Rows from block 6 of the image encoder of a small contrastive image-text model, named by matrix and row number. Rows with one number belong to one neuron. Each number is 500 + 50 x the weight over its row's rms, rounded and kept within 0 to 999. All counts start at 0. Numbers have three digits each.
After each neuron's rows are labels from the 100 images, of 14848, where the neuron reaches its highest value: "patch colour" is the nearest of a few named colours to the mean colour under the peak. Only what is clearly more common there than usual is listed. The data: photos of plants, animals and fungi (iNaturalist). In brackets: how many of the 100, against the usual share in percent.
# fc1: MLP up (encoder.blocks.6.mlp.fc1.weight, 768x384), inputs 192-287
# fc2: MLP down (encoder.blocks.6.mlp.fc2.weight, 384x768, transposed), outputs 192-287

fc1.655:459573495462478424562472501460588584479583567473483485521467503392505507547408493494501559425383487595578543519427512467538488544550500475549536467600394533526397499508487530553541507488488528504456463491510441514400514500556540505510510505448459570500488485414498403443454501434525532466
fc2.655:524535440575510552466472495471478480602415532554481444400482496464408501496490502542489525527513472454590460530530479516571507471496462442529548570516455507505471564506477493492583502517436557536427488563390468626419529546539420469427477509464606566536476543489485502427585506454463564557
patch colour: brown (49 vs 23.7)

fc1.336:583572552568549534533486477476593512424457474456538473562451575552393464489528557589540494583455423473425499508478443573425505413518582534487420573490464500526543533502484447551513431551531498519547512365498497589506406384581468501614481566562476527575536549534490526489433500562524540390
fc2.336:488648439498546455505486511501431552511429488409538485497504470496486510500468525499553462484512559481534537492483558468493539578520488475453490505485499496505456417569423480407479426535477506550459545613547509531545523413483548424415507472480517551398560499468429545435516495437420505484
patch colour: brown (48 vs 23.7)

fc1.549:479478513406436566614500589534535599503520491561482462549441544488494511489558519492571460561552430584503551521612310524585549529432553528541561428527421561502629499577485572486532541522546505531476507534397579526568511516580381494367509521453521513521452530469515480498510532493471633536
fc2.549:387499487387629403540512440445525544479489508519507510616516351523525560440533512519507552500485428504486475450521538528519466515427558514458492525544480501438447470414480503501359485526517511570537499526520650481479488464485555468491533421415443558523486438461458522480469490378522546569
patch colour: brown (56 vs 23.7)

fc1.342:478524428631520411500516536522509502533468519483559402497528491458531489498432397427508461473504413558474500423459520499535519599463471503435522625535530507420499488504398507487564429503518583579500482487571481571661470491497491453542472494493515483452483570412508482483533489539528601548
fc2.342:501478405459538560612482509433520545378550513418433476481522471587530495422430484586547440519512484546551533509503554587510471495489424537523424363551494561449479435511519504537574425438524462488514491482529527506501461440445510515438552489461433449558434553544512569530503542432510451452
patch colour: cyan (27 vs 2.2)

fc1.152:570495532559559601470531455513552459445514530392484457449476442477411530466485553553480364482533482512517541409482409522473515474511496505526538563545437551541529486492452520440551516497476481552518498517444401567514499463475506499555516470484410562525521575446552581574496485496471476408
fc2.152:578536580546536481496474488478480487467499457587458435526402541527441434527454564483404448511498512554544537484376486396532508533466453514533527605532503602540385520499501478481517570471403560551465462466566522592527410469522533518448534448495487507493610550567509535523414548563449483476
patch colour: brown (48 vs 23.7)

fc1.745:483535389547493467433423474552520488526595534570473426462530489525517533524471484480442511432427455524555588453511537494504482556504508492476475508531486486476558516528453442570476539531516545467574485572497477486557593523553463494539531530511412506498466476453513546458518541562415481563
fc2.745:467464516456497491473502534508505534478460477469479514448509435523485462550450508590539503471585577481487509615489547431547413553487452491471522547554483494474564516575494485409575541570469549489545511509421478466555533438562530510491458481449524523425524499427428470511538505448481552548
patch colour: pink (33 vs 9.2)

fc1.516:500477508542513499510480495483515556484530504472506563524483488520552446416416497431514438447408490488455522514538422459512459439512494475526533456532470575525535405478524480471565486533565519545344457485526577482475481454559506512466526435581570563569465467565521471536485502588508501555
fc2.516:559529500480479485486455475599520407529476450561472514507490476516527516512529447561598486414453574598468483491484499469438376504552523590462596500552516529476416464464498547610451516572485470530541508449479484379462537468471567509413603423560562471518530509515521501542495469579540514373
patch colour: brown (50 vs 23.7)

fc1.695:592515538526491505574502523421567470521551545451588401480546461497540459431456524487500463637561415450543485490572327410543548533504570542492550473421482509591576466433413480451534449475502463459558447540467481440428473537490517444421594492460470565491503438527532474434416525484507522472
fc2.695:435483527481542578535601486491526530527517474398471479539520478508518585498513432490631583498471386461443503518493488553522481527427543523476513454548479562455443442526446487500560480481593509548391548522467592445473513533531560359515535490445468520521449511425460491585419425453484414541
patch colour: brown (53 vs 23.7)

fc1.27:521434523527537478626433534500444530500449550600506460536469487543539544567498498540463444520559524513420468472501513404491504535411495427458501429476407489460489523481556460439473453488532490509582532540503518535489571453559406384518552539568421533553460499481453451394474471566472531476
fc2.27:531539476553601490542598501466535552516512542436510558566542454490535456533455448578517462427556506435507474561424459467535422604498441470517485480527531437544544466446443489516484497504459505484467576526480490457440527434510558513499530585532624497492437507455615501530521443449601560569
patch colour: pink (40 vs 9.2)

fc1.613:596465522482598524431446527545528463502522529486526409547532581519510529568495485469537525509523525475543576444561512466557568512439489512488467498547444543602460493505466497523463439448508550448479461482450432541573550459475513426572495473511515464505465504522410488558520470511564467422
fc2.613:555485509470526533523534403328495536507472522454561567516510465501511530468566453538496437514507544475569597429561424481527448568511527545508446419515496488451412555475432534539485436490541517545452517469449456484532480466536499468408510516418546639506524594542434510486527575466529483468
patch colour: white (29 vs 4.6)

fc1.717:565494473621496417498503562527453539526498498424552443489559462434512471492567558594486517472464501540500480447501530529517511546394485525464520602469515496523568334439579459481443498499480546505500493401429502459572453511629524453502563546511509400579457447468568555541501580469508407441
fc2.717:602549543529526571480441515567556367490444474549512497475551459467473588522464461491540411501539485480524483564460398514491524424507557414493435437473519559560445481444502489562457488459563494471544409480460501526456518519486476454460492376563494471515507488471543534526606508488485491487
patch colour: pink (25 vs 9.2)

fc1.533:392505637404577548474465514359586549526602507459529446449515550437393506399471412351525581492533457462498587445525534494576476524563589468498444508462490494542496476539447500525489466484432513510519526507575624491452426527521542410496533566515473433486534487528513479561532488479554390520
fc2.533:434476554431448357483506564550529466529510545504545486448511488518554495510604529515528576399501570490515537419486480478487521542476505615484504583476503549531490540526478467477555498519503542536481583501446445448545435453416545552393449455415386463402509465450552431510481481476439446498
patch colour: brown (48 vs 23.7)

fc1.308:478455425504484387469553500506439596503494492502568504579480392486519507469461586474378513461590449552484543537471498400459472602480484421471598464596542452516545418503541538509481438404545588433439455476443461520536483498486509393569545415482543459434529585512390539517546564459551440528
fc2.308:503523474557455483460490509447505538505530444492557481504480451500563497412584459537484504529458480482511505563473558410447533411470472526585461539534472452578518548405436476494528535462544437443522480457519542484556574561518512572378499496596475559571489516461518562491485576504519513510
patch colour: cyan (28 vs 2.2)

fc1.462:545504464467455536478509529556525548429476583516540513592397540456530452426482504527456456560458583522505563544435449508529509466432584465495459432501454400496529453476504500501586491470457603521536537446555387496474512452443510495473434529544485370507493532429536461529569460544456484529
fc2.462:420474508478552469518457494536452455510565538504669520575465475450521485515485524447449453464488537444505522496424505436508538527500479487511590464541462463497586516494533484529503573542523573458427574494544510509517513478519590606550375507451459494467498585548628481454443519550585533643
patch colour: brown (58 vs 23.7)

fc1.367:428507436444499481556508589476500503557443408502579516564422498448571411542505445646586487512494421604470439487451496439422536557479513540580546466534458535488372530486509520515393520442610534569561512481427506521593525495587478422475501510545451533411457473516477428449488485426562572462
fc2.367:517575469590518488479516545423467547522494547502539480450497535462579451511534455584431500452481499562513546521598504447450560495451430586527530509473419484548451585426415424540518479488408488509503523396468473462564474523549462468523424490469466433497540500554514546524412595579459448575
patch colour: pink (25 vs 9.2)

fc1.352:514437533493526510543538527511460549421463489415538412564494590468477413495436484461387366583449437547548475487445474499490547488482500461534498473540487515444478531476464595404489550430539515617495485439409403513536432412512508564430423591508542562567492490484528439514545579462463495575
fc2.352:559547534572483526460506499474567484526511630500550567453489530407533546546468463532450490426477473500571496470449489398561518499546477473560531601470476462590507501461493493486521536418469530471527500474480436445539509495482495458540489561529488460566549473471424509351445514513517526481
patch colour: brown (51 vs 23.7)

fc1.558:433506531516647484526485543491479539529471528462537488510549592423593536419532499417513460619540445489496471515466509505547468514526412481571470462575490513454527486453560470507586378457545456448422432537476588478461453464495511527480460528459484454614482527489451485513468560601553580484
fc2.558:485372494539464565500469468477507462516392395507562484467498462491559498565548499598601545487463558423463438477541491525411478540451541492454536557491531555495505450549558467412500476622485518577549488519523470504534515484541447509530514477396488544485440376472527470485512440500388520508
patch colour: brown (49 vs 23.7)

fc1.503:474587569510476513531505551581542431581529547495610430508586513493497543574469529443492511526422473507449580464506411530532564567422512601510532470495442434574463435510588451561483427471521503496427452577507459466515565436518535419525477428526448525552515544510518458426523504529472570537
fc2.503:506474533470535465506567513490468511560408537527434488476426482567526520473556594492539461485525600513472545542546540499476509507513440532490488445603585537493522508491534513430533538470384515522536616561550493495511451456504567474418515426402431439410446484465544473542420452528456532533
patch colour: brown (49 vs 23.7)

fc1.174:476529517495561484484525457404572435474474491434547497517505524548537490606504575520426556513468549445533431510559466535385473560466525476536495547494525564455437463496538477515418478509604426387490539508459483460526463499498492511539459463484520442539459417503414442471558504552501507409
fc2.174:532576539502628411496451470471460553615505424400429444497487508538445486527396513435550516525492564505533566432516604505545538530453510464532488494572476466523491543503485428465517465496418495515533544521535515530522464487499493451474514510428561569502512533582492560463453521496523513517
patch colour: pink (31 vs 9.2)

fc1.691:487523506476616471529531505591475579490479497405574551481486493548394494457529363398502405619388529533465496429534429565538488435565452499514481494497524498476539501548522460481491505463575461534469509435428403591476474530542462482482527438544521511575472573492413488523536569506545530454
fc2.691:474554412497453542462533545489453507419456465447597553493570460426585534582500447551522487455517486459489489580475531439470529519493492500529487548478497520501539429447414489485589426418421514457595531508422464443569512448450426418446510500548537453582530444481531498432440530473480470408
patch colour: brown (56 vs 23.7)

fc1.576:511564540485547521422482463518477518515471493569559478552437516412468459535494488459448498613517539479477483450455458553447471539439502576569457477496510465456530428578521514555597449527515601488373457464458471523484521340481472502554512444483371481575514524475467562547510478538392491487
fc2.576:474490542483549432455535459515541487515448417497418545501409465554565535541474597458547437622557541529460494514524548524504435446519518593448502531468509594477499524557495433433533579457457497457554507450487537490445468564566426485531510451565485406421563512492477491482476475501501520454
patch colour: brown (48 vs 23.7)

fc1.540:552571560531533455496532548530488596509499482430517444610430607535476540484475471463553366605411467548481592483457416596510533489489541581519511552483464459549573498526532463433501487538460508531446556469466476579424446410498568517510475519506472468539519490470489505510428560648502519508
fc2.540:439560545504525493402495485370546478432442527429479506499600504495540512479468378467423494483461456435512575516594504500445585502518502514441419517515485483511494367485504506484554486538555497467573493558617520451538506437515444418537482413537545482516536392424484472565460435532491528500
patch colour: brown (57 vs 23.7)

fc1.730:472515487544525439511547441420434469554543567400539477558432521444465501507437416554441498559490473507559471522564495552511481513537476512443461529595510521457436447489612439590451455421445475509465508509559502576450525508479480428427496485581528551404377637498461556581508486507542489462
fc2.730:518557573587440446418423507498485437527525497549470594536497471442562485516472478501455498510604557543507505556506442416478533443502456494498547485466434496518593557478492492524525524534511539459486381393525465501472444472553448613584463507558521439536524508447571542460569476504521579587
patch colour: brown (70 vs 23.7)

fc1.452:467474526491559484498537610590492521482451518422497516532533473445462547464521463439534500439454411546567661480528543488560561557495541515518509546445433464514482446517434490473589486403512533482450516444441489579531547439483534559461533563561498441492470569497542440600384537547458476486
fc2.452:590544483562494512490484579456404386567446446441388487558338497623466475546463449524527448457573530526513517413492467539507439465466431497499461458530541617556380572523570516458539506447492507471662500419519475457451471484496487475543543481547505488563517570438541469538532513474507556558
patch colour: brown (66 vs 23.7)

fc1.521:516526438535518471572503500538416494477553560462533496468510499502455465486502585504429521446489445447470518454529530433545513530447479453627420489539472475448535492445511516462524480500553512507533570558482484481501492594356497531477583533545609428566399473498533506450511574521540511501
fc2.521:605542513596453563607463617595479576437403458456467546464539427504480619569455524474547444496543512539511473572529513467477367545506540575435422483495463435553494473553555474470489497489421461442594484543587489577537501478495462513540489493528549434464526523451554474397440490515528515460
patch colour: pink (30 vs 9.2)

fc1.269:451425514532539462550447519551411549467578522593499509585498519451537384499502589435563478452533526448542494505496422532591397477513449528538487536582496503459468461534582317449584512491563444508485472459481465565547517532641459448486505503584552471521422479473456470426501604505528539513
fc2.269:500512388442456527548398547495550527419527550372489518452570543499545474539452453536505463533516451568520589561517561484443482535493446442557483468583557469511548450503474517526416417529555515561446495555542512524512570449575618445532523478502478539539530486415432471564487500513443523474
patch colour: pink (29 vs 9.2)

fc1.45:504469417485613480514429480488581525467484469493535486521495460575475503440445556576405488634435473559484506593509503523492410479507464589592501400533438479445546399496456516472527465476479477503378423471507447522537411450486499547497421496478494568563555475543484491475534475484522516548
fc2.45:421542447421509476522498554482506519517443548498501480457510438476431554441461555535569452582437498491536494500560500414514511535547452560544549497406469587497451431511599560436505467495499519484513409516504476494451487517469449465544466432573429570495481484504466422397481409516436498451
patch colour: brown (55 vs 23.7)

fc1.536:494500507574426389460486500516533504494520461422494417534431531520555519451508548501484483516620431449506516446496487446539556529473553455533452436512462578559574461465537437471441536414583448451573485492517484578412582497492479516491497418501528461419597533468529458439526448457537506543
fc2.536:511504440475475442517565412442461538509500548401446600568526445492473485545512559541393521519485525469568479443422534445499536495506510491634470529500522494607590519591573532525528527486546466384474564570532416556485495472466524477602463451494522514525506546474585497496489489471520460491
patch colour: pink (26 vs 9.2)

fc1.56:491442470493512486489574532463597583527611510596509467389516408580549521479489504513482409468484473564392453490541552441528474607555475474468486414470499504527475482501429474485472528546524452556496564429547488524519553508483539565510523446470513519453512439469618453468494490473469535517
fc2.56:567532560527428436413407579464534527481531462480538433443489514495551479536551461473522510442496493474449506511485453416572525486434532519443438545409492581557487497489524492514505494518568475475425472497569541424567496545632434539542479524564498483485481472464564452557468503583523559552
patch colour: pink (26 vs 9.2)

fc1.547:482505517529473491529444522446489540512445441480550534549459483488554519419503560552447507554514524526476472485529437634521537413462545532543544489506496577408488515542493486558519543459584459487469590524517539516492591471611488448480479432479473516456513424379520491516456469605447476456
fc2.547:575544491475563488588457602518468467516602530548470529457545530520442506492536439446558448494476554586478475506490491471542511493455427483613470424557507503468379646437480428567523513575458488483529545433479490454493425529485485593451532571466602518453446471511518485472430551365545431544
patch colour: white (26 vs 4.6)

fc1.734:575417463480500515508440433417569476443529424534452404501532399481438504480565503586532504492542513538396491475489488508489435530504495497444539395507524453538636510515581512535542490444587532510520408454511436441500513520472493481522543466408425448482451475388472597432525411524515522576
fc2.734:533441510575565424496603590527475499571434516468493529388466402432536512530490507589564509494512443513539427592510489549528415430546592465497402507479484497523423423486504557475507527524493522526498566517497594511455513523568452495550611416530562494530459397440369468542488469407499560447
patch colour: white (25 vs 4.6)

fc1.472:497478452573457530452576512465509471492434499522527488572506557469550492514419514494543482460432387557501499586545461556486480492446506563551528419525509531492395483454483499497483511507511480563442474512466422462609545502435555538486450529540552459512528536450439433509493553400507495533
fc2.472:512517546431471499411503421496552559500449533520538567369467554510475463521512512487501662555437516477533485461496548474477474569555436494584457571575538384553515529493477476551562458482551503435551426528453466501485568550480530534354396535537554521594488550387493458544427536426394379548
patch colour: white (29 vs 4.6)

fc1.360:477547518478571485456447490421497541496551513452493518665421541413562447486463560550495470468476472572446634513508584491445453385503482531451477466550501401515495507531463439489526412469573503576514412510548475447484463533523513484478462486440443529595426558420528425455479485474354533554
fc2.360:504578586544459488456362533389513455572461479555440525446462564456472463534537550519421515486438595509505459479494434531577426439563518491415459576482508545532496559404534485541541578513486581468539543475507506452493536510543506502518458487505525488468389511464444486493535461579496417478
patch colour: brown (53 vs 23.7)

fc1.364:567510520497506544509541510499521597527522556537506428548514507591504534562476491456419554511500553474561526427570463456466611485582505585413600484480484516489573449440546496488426435458502535463490504502417445642579437472543442535552519484588521548530485497392485428533507519642547501582
fc2.364:429499507436524518437540507481552434547529531507517424517491462528473447582528439512571470487432507491538574533488496575587481479447523450528493476536580533441430544513533519434498455421458425553458527459458643470431517524494554490583606519498493537525439476535454564537550462533497563451
patch colour: brown (63 vs 23.7)

fc1.686:503484542527543565465545602539550549449533527451567413535501509542474477484555488523467333478501493472499555492522494495597472523539432494437437542533483587516538379475554474491580448523550511533336477520494502630443456393533516589459505429562493492472554535554514567496573537539489477434
fc2.686:571545503507465487489591543464423507517484450445428548549445513517500526617485550406464483472543467514535555496390500427539364540518457628508512540514454605542460459489450537497506481514509446470491506528564517434570469463517476486539563456529493405532569535461472472555506489536504519496
patch colour: brown (62 vs 23.7)

fc1.325:501443483471470525534448567425544519534535542597527499553445503468533418612487558515476600384597546461457481512518417529498504499491468523432510492474532464520557388531548436458513490421512501570509473495513676488513553522514510509538532509519583422490482487533593532543561456467471556469
fc2.325:560632537494497417371491488472555507481487523389579555404548557512518442550609474479502485517480544457572509495575536428540445632543474473583478446497464501535518499507428463493607502513505556478466488587490418472559546490508560513531489569506475551453481509491551473526444491499446431400
patch colour: pink (28 vs 9.2)