A small contrastive image-text model, trained from scratch.
Training: nadamw at rate 0.00071, 16200 steps, batches of 256.
Rows from block 6 of the image encoder of a small contrastive image-text model, named by matrix and row number. Rows with one number belong to one neuron. Each number is 500 + 25 x the weight over its row's rms, rounded and kept within 0 to 999. All counts start at 0. Numbers have three digits each. After the name is the row's rms in percent of the matrix's.
After each neuron's rows are labels from the 100 images, of 14848, where the neuron reaches its highest value: "colour at peak" is the nearest of a few named colours to the mean colour under the peak. Only what is clearly more common there than usual is listed. The data: photos of plants, animals and fungi (iNaturalist). In brackets: how many of the 100.
# fc1: MLP up (encoder.blocks.6.mlp.fc1.weight, 768x384), inputs 288-383
# fc2: MLP down (encoder.blocks.6.mlp.fc2.weight, 384x768, transposed), outputs 288-383

fc1.536 100:483493494514538537500512503485520531542461480514523496478455517558501500492539484445474527509509540501472474483508463500509490480482502487476471499533455478506476501453471516526506508518471540477522505522520455511515516495489523552505532545481508497537472514507474549515452516530515520538
fc2.536 099:497504544508544510466520495501474532512485487518503538435496495498530493481532499553488491529499500527513486486426516473499515482509506501483461516534489478473520521500507493521488505476470530486483525554521493481537513519557478496468519471494503552500531517492512526483502505459487496478
colour at peak: pink (26)

fc1.717 102:463502504503499479524505542500515456535489468486528493480509498506504499451493520553537506497490506513488467505488454515502496502503488486496505511523526517482478496529521470481474515521460489523531533480506497490463491460516510476541482505512472520508450497507471486546534485509510486488
fc2.717 100:487525494524528475464499495513483505454526515480542513484494492449477504508516523483530519492497529483493450520513509508471507502508491470523534498514510513438541506472488493536526511506552553464442521480548506501467510497491543473523509498488513482506530479517507480544525474539512475521
colour at peak: pink (25)

fc1.308 101:477493502496469485536526498525487501534496464511519509469547519533491524512542449481483555533493485512498480490521503497532478469562511498478520458528489531476463514518514510512468501511524485485476556500439504498465518491492545484526499451509468499472519514494509489507490485496515484502
fc2.308 103:436528514511524544481498487506471489496488435523532523515523505513531492486487499582466490505513535518452538496475512507495516519489507496525497525508477467472538479492538514504519482504521486484492523554502467495494529474494480505515467533587517480497491511474506541514456496513441538496
colour at peak: cyan (28)

fc1.56 102:478478517495529485509487510492540514505523468510505494473481516529534460449469497523491507516525546522472462476447518543500582476543514501483474494497456551497534507506527543524489491434547506526485483503484486506503511532470508516491498468473467559517520486509461514489508499530500514530
fc2.56 102:472516543472491496520485489472476507473493513498521514506513486479487499494520502497476522472524510497529461525498499509511500517470468492540457468489533550522511483490473486466522532513553500501496464495504488513467477541465500449499493454504493522475466506484483548515483480511483470493
colour at peak: pink (26)

fc1.452 098:566533514468524508479480494523481498457453460528513501519505498528475506483478538493473475485469518482507472464521488532548531500510489467490486453503522485484456506507516523507533495456475481475511542501511525559480490492483511474522531546519505487526477515505516526495539546499511519514
fc2.452 094:479571530469460487498498499472468495513484474519540470488493450506531545527514492498478503441537527514519502516520532527498472500518499482513482469497479489452518491487510502558513514495545568512464532473522475469485536515492493510506531510536484513481523518470522519498529510506475452476
colour at peak: brown (66)

fc1.613 097:505517505505483466525520491527507502514521501463485502471514504559515513453463463475445489494522487455541450492491526447483522479533505528496517514525461523458461504472528545496498503514515529514501505465543502538527474516480549485512520505505485511477525506497439533506471509560540524476
fc2.613 100:520532517515502501461487505528519487503513492502481529487499506520522518496494514559500484480543513522453502518530508502535533531490492438486504489480493465468497474533475538525500572475509533463468534511526480492507484479494505521465474519546491486490514504501478505467497490508510468480
colour at peak: white (29)

fc1.27 103:503505517507505535509454476485559483504519526517529484476493529522468522472505517492494537523475513467504498484483529479511487476498487510458519505504498519479537544429523564518499493514495495475506493477530498507511535518478523573496536411507510541531493492483468527523491548534467502505
fc2.27 103:483510510551450532491500481516455500466451499546519492526486476495513512532501528513484508532464515506522505476532442493487494522480481481469511492467497478508485500467503514494483516533518484483513473508531508454479519511569489552437515493510490443483468522507488527507500472531515524456
colour at peak: pink (40)

fc1.549 108:476516454513507483497485525485489500464495484485505500486482492549496555457492504477474482478492520513513438489451464499483494461492486486471530525489493447464480507510498510479499477497515508498501491520453555478486474512488536501486526505460512526482496485495489521498485521498478483490
fc2.549 107:546491531475473504507478485512505499522474515520468481505513559503490508512463481512521478465497454478487524526460504436476516529504502485494512541488512483492514467517509483507488444506554515488514475512456506496470559476495516525480517520486544450543508507489523484478475539523452482477
colour at peak: brown (56)

fc1.342 101:503507495459467512508474515515493534471504473475504499499526526501458466490507534561493525524476530522492535463470504478508536515495497528476468487488518506528521566532520499516505509494493487446500516457492488485516505508494532497488471519466531496492481496491444470511510532492532463474
fc2.342 101:491514543522476502490510490521507496523479506524506524499478497458463514468552477502538470494494538515472515504555465523488494475475490506494542489470527509485482514483481557548519477503516461454473467486501524558488536543505500510477486548507521499513525452500489521509512565531457528490
colour at peak: cyan (27)

fc1.472 101:541509534459511479519500481536477526512548492491488500481521470533472538504455462508494541519451526477507539484532502493513451483544504455506505496489507510493498486543535533500534539501487514457503499510480518496487489545469559496491530496514508523487481476502525557530500549495474471528
fc2.472 097:478517515512472511476451488484469502510534437540495513511470483493527493463497516553466459512471539529507533504506521518512508498512483460512518490517450499493492513466516519456492511498482484517448509521515468488527488507525484489497517518537487506491474524500470520516450447496490530475
colour at peak: white (29)

fc1.269 096:540492514494523538468491480545560519503455493496554511533507472545523494501490539510445509501485515461518495482490547514527470505490535482492515516498536521467542492541450535511522496471488526537495498460485489488480542472503516539520521502526449497485530516473506456518447510523530475458
fc2.269 096:477474503536485496524505505502477534516438517470492537525537487479508497485500522504538526488509480477512434482515482511483482499509464504491554500482517465510510541466537508450528498470492517480509487529526529456491533506515508517491536533525460514505517556485500483483481502476494454494
colour at peak: pink (29)

fc1.174 101:509490484476509460544491494480492480513473461469469566487498477500456444498489521477463479516474507460515525497494463560487532495478526527496450483496482492510548467498458492491551507496485488493557543440499528503460498522512513464477510497521446507482504498492503523488497494498519505495
fc2.174 099:511507462541474500462476480478486519536498464511444513494526485536527534495528463478503482486517532468515504514478520468527485551485472512466489526507504501535501490495509519479483501522472538462481495480493497486515487467508488544503518452516483517460502525489526555500493474465513514507
colour at peak: pink (31)

fc1.336 101:494506491464473487505487554467481483480482526516531563507524523444505495503475473505522482476488504531473503491504517491490518471480471525492496489496508499508500505521501479528538537497487539470490490497508527509487518481449503504442524513500483467511502506512516469490488501475530549491
fc2.336 098:516481475502512473477497486477494474524462487492478493506520511518498475527499530519457512521489495453487514503510505544489500531528483471492500474529449552466540470503484528481485521513518473544520467460484442480490452525490521510489506480473497524457498505430480502512495484439528557508
colour at peak: brown (48)

fc1.547 100:502497544548495536512486497491509465530488574491474513512484489510503455518507523500472504506505585499538475493512513515507510504485483514474499467507529494511476515517474526505497509508521533514488486508431477503502542439508548518490524471523467539549507499490457526498451481535500460498
fc2.547 100:501562532484506540541501530506486538512506461533499516501490524476513547503526498476551484516537488513526541517536468479502461500540536512495499513484487476530463502496456535541500501485509478483491501497448522521506532469513484531472487509504554492465484493522529520476500470531470533504
colour at peak: white (26)

fc1.521 097:508510495431497482534459476575506482521488487507547482490488520558521501469518520497498502439464522528478525503511507544532492497489492430494526509522492481511510528477446532534540454475456508508501491494542498482523479512499499537513505517510504525541484513548496484496458574498514527530
fc2.521 097:510529524504508448489475491450521498506460507461523506472494481468485487475507502494468514532536446468515490520436503555461482506500513481508525520511454515463502463512483470534505517506524504480481520479543533517479465494499509484546522458501520531516496491490523526508477453464539439494
colour at peak: pink (30)

fc1.367 103:443536467511493497481499499522474509515505513510527513467476499472510449528497490497459470505475564489492451502498483522492541478529475532482445468519473509503535515493525534515527478525518476477519515463427509519492505517523516545477498450463518510519517514481474486488500504553513461487
fc2.367 107:483488513536488513540517519494510515513466479499480528455472498494510535487486503520494507513474518523481511490511483504510508495477495497499486482488529500529516456478495519515511494548502455498501518493491465474486501521506500512508485523543520526479477523457485548502467498543446545534
colour at peak: pink (25)

fc1.745 103:499488529510497490510485430545497508497450540479506507500497521481535480508542538528500499466531534520480496464515508507494482479464502488484532488534537528501457480493518508544480472475484510509496517468515512548496523527496490477464489492500496533568487524513507475479461487498536495538
fc2.745 103:497485469481501506513519488504463434502500505463501464501462455507526460531501548488466485512488491507503482497496517532495531502490493467480522493489482516488501508541533523508471495476499485568518516458529453493535487521514496489479542475474507462494500512490492519538469507506548479469
colour at peak: pink (33)

fc1.462 102:523516539448486550516506450499502522503500492488512464500477535530518487526522489471540539488495514480479498509468502488528456521477515467472450510504493476525459512514524502497461508511508456492529525514524511460491544450495530491530466481552507502527482498505516466502486527515476424534
fc2.462 101:481467528506519490508507543513511483494524524543524475488479505533494522471514434505511536550517490494552511516483530491525531515517483518486516519512503467559501530508488450480540473529483517454519483540493473485522466501466504523519545466479521534517473504496519469476474482470513502527
colour at peak: brown (58)

fc1.325 101:514506515514531519504483473525553530466480486504503545474501503532509489489499577462460542491481503532523528489510525485534539518472527498477519467481475474508517509505477465497537441501510505532546501499510459477519517518501496513476510511522537446494507499521509476502437534571516505539
fc2.325 100:480478488534497518493472530498487480497501476505490533499468495444491520477456508544484522519491521521517483467519485521503516510540498485496528475531510502505488534506511529486483502532515511509473492546513516501494497524472524493530499502503464535487508549477483491497497471425504483511
colour at peak: pink (28)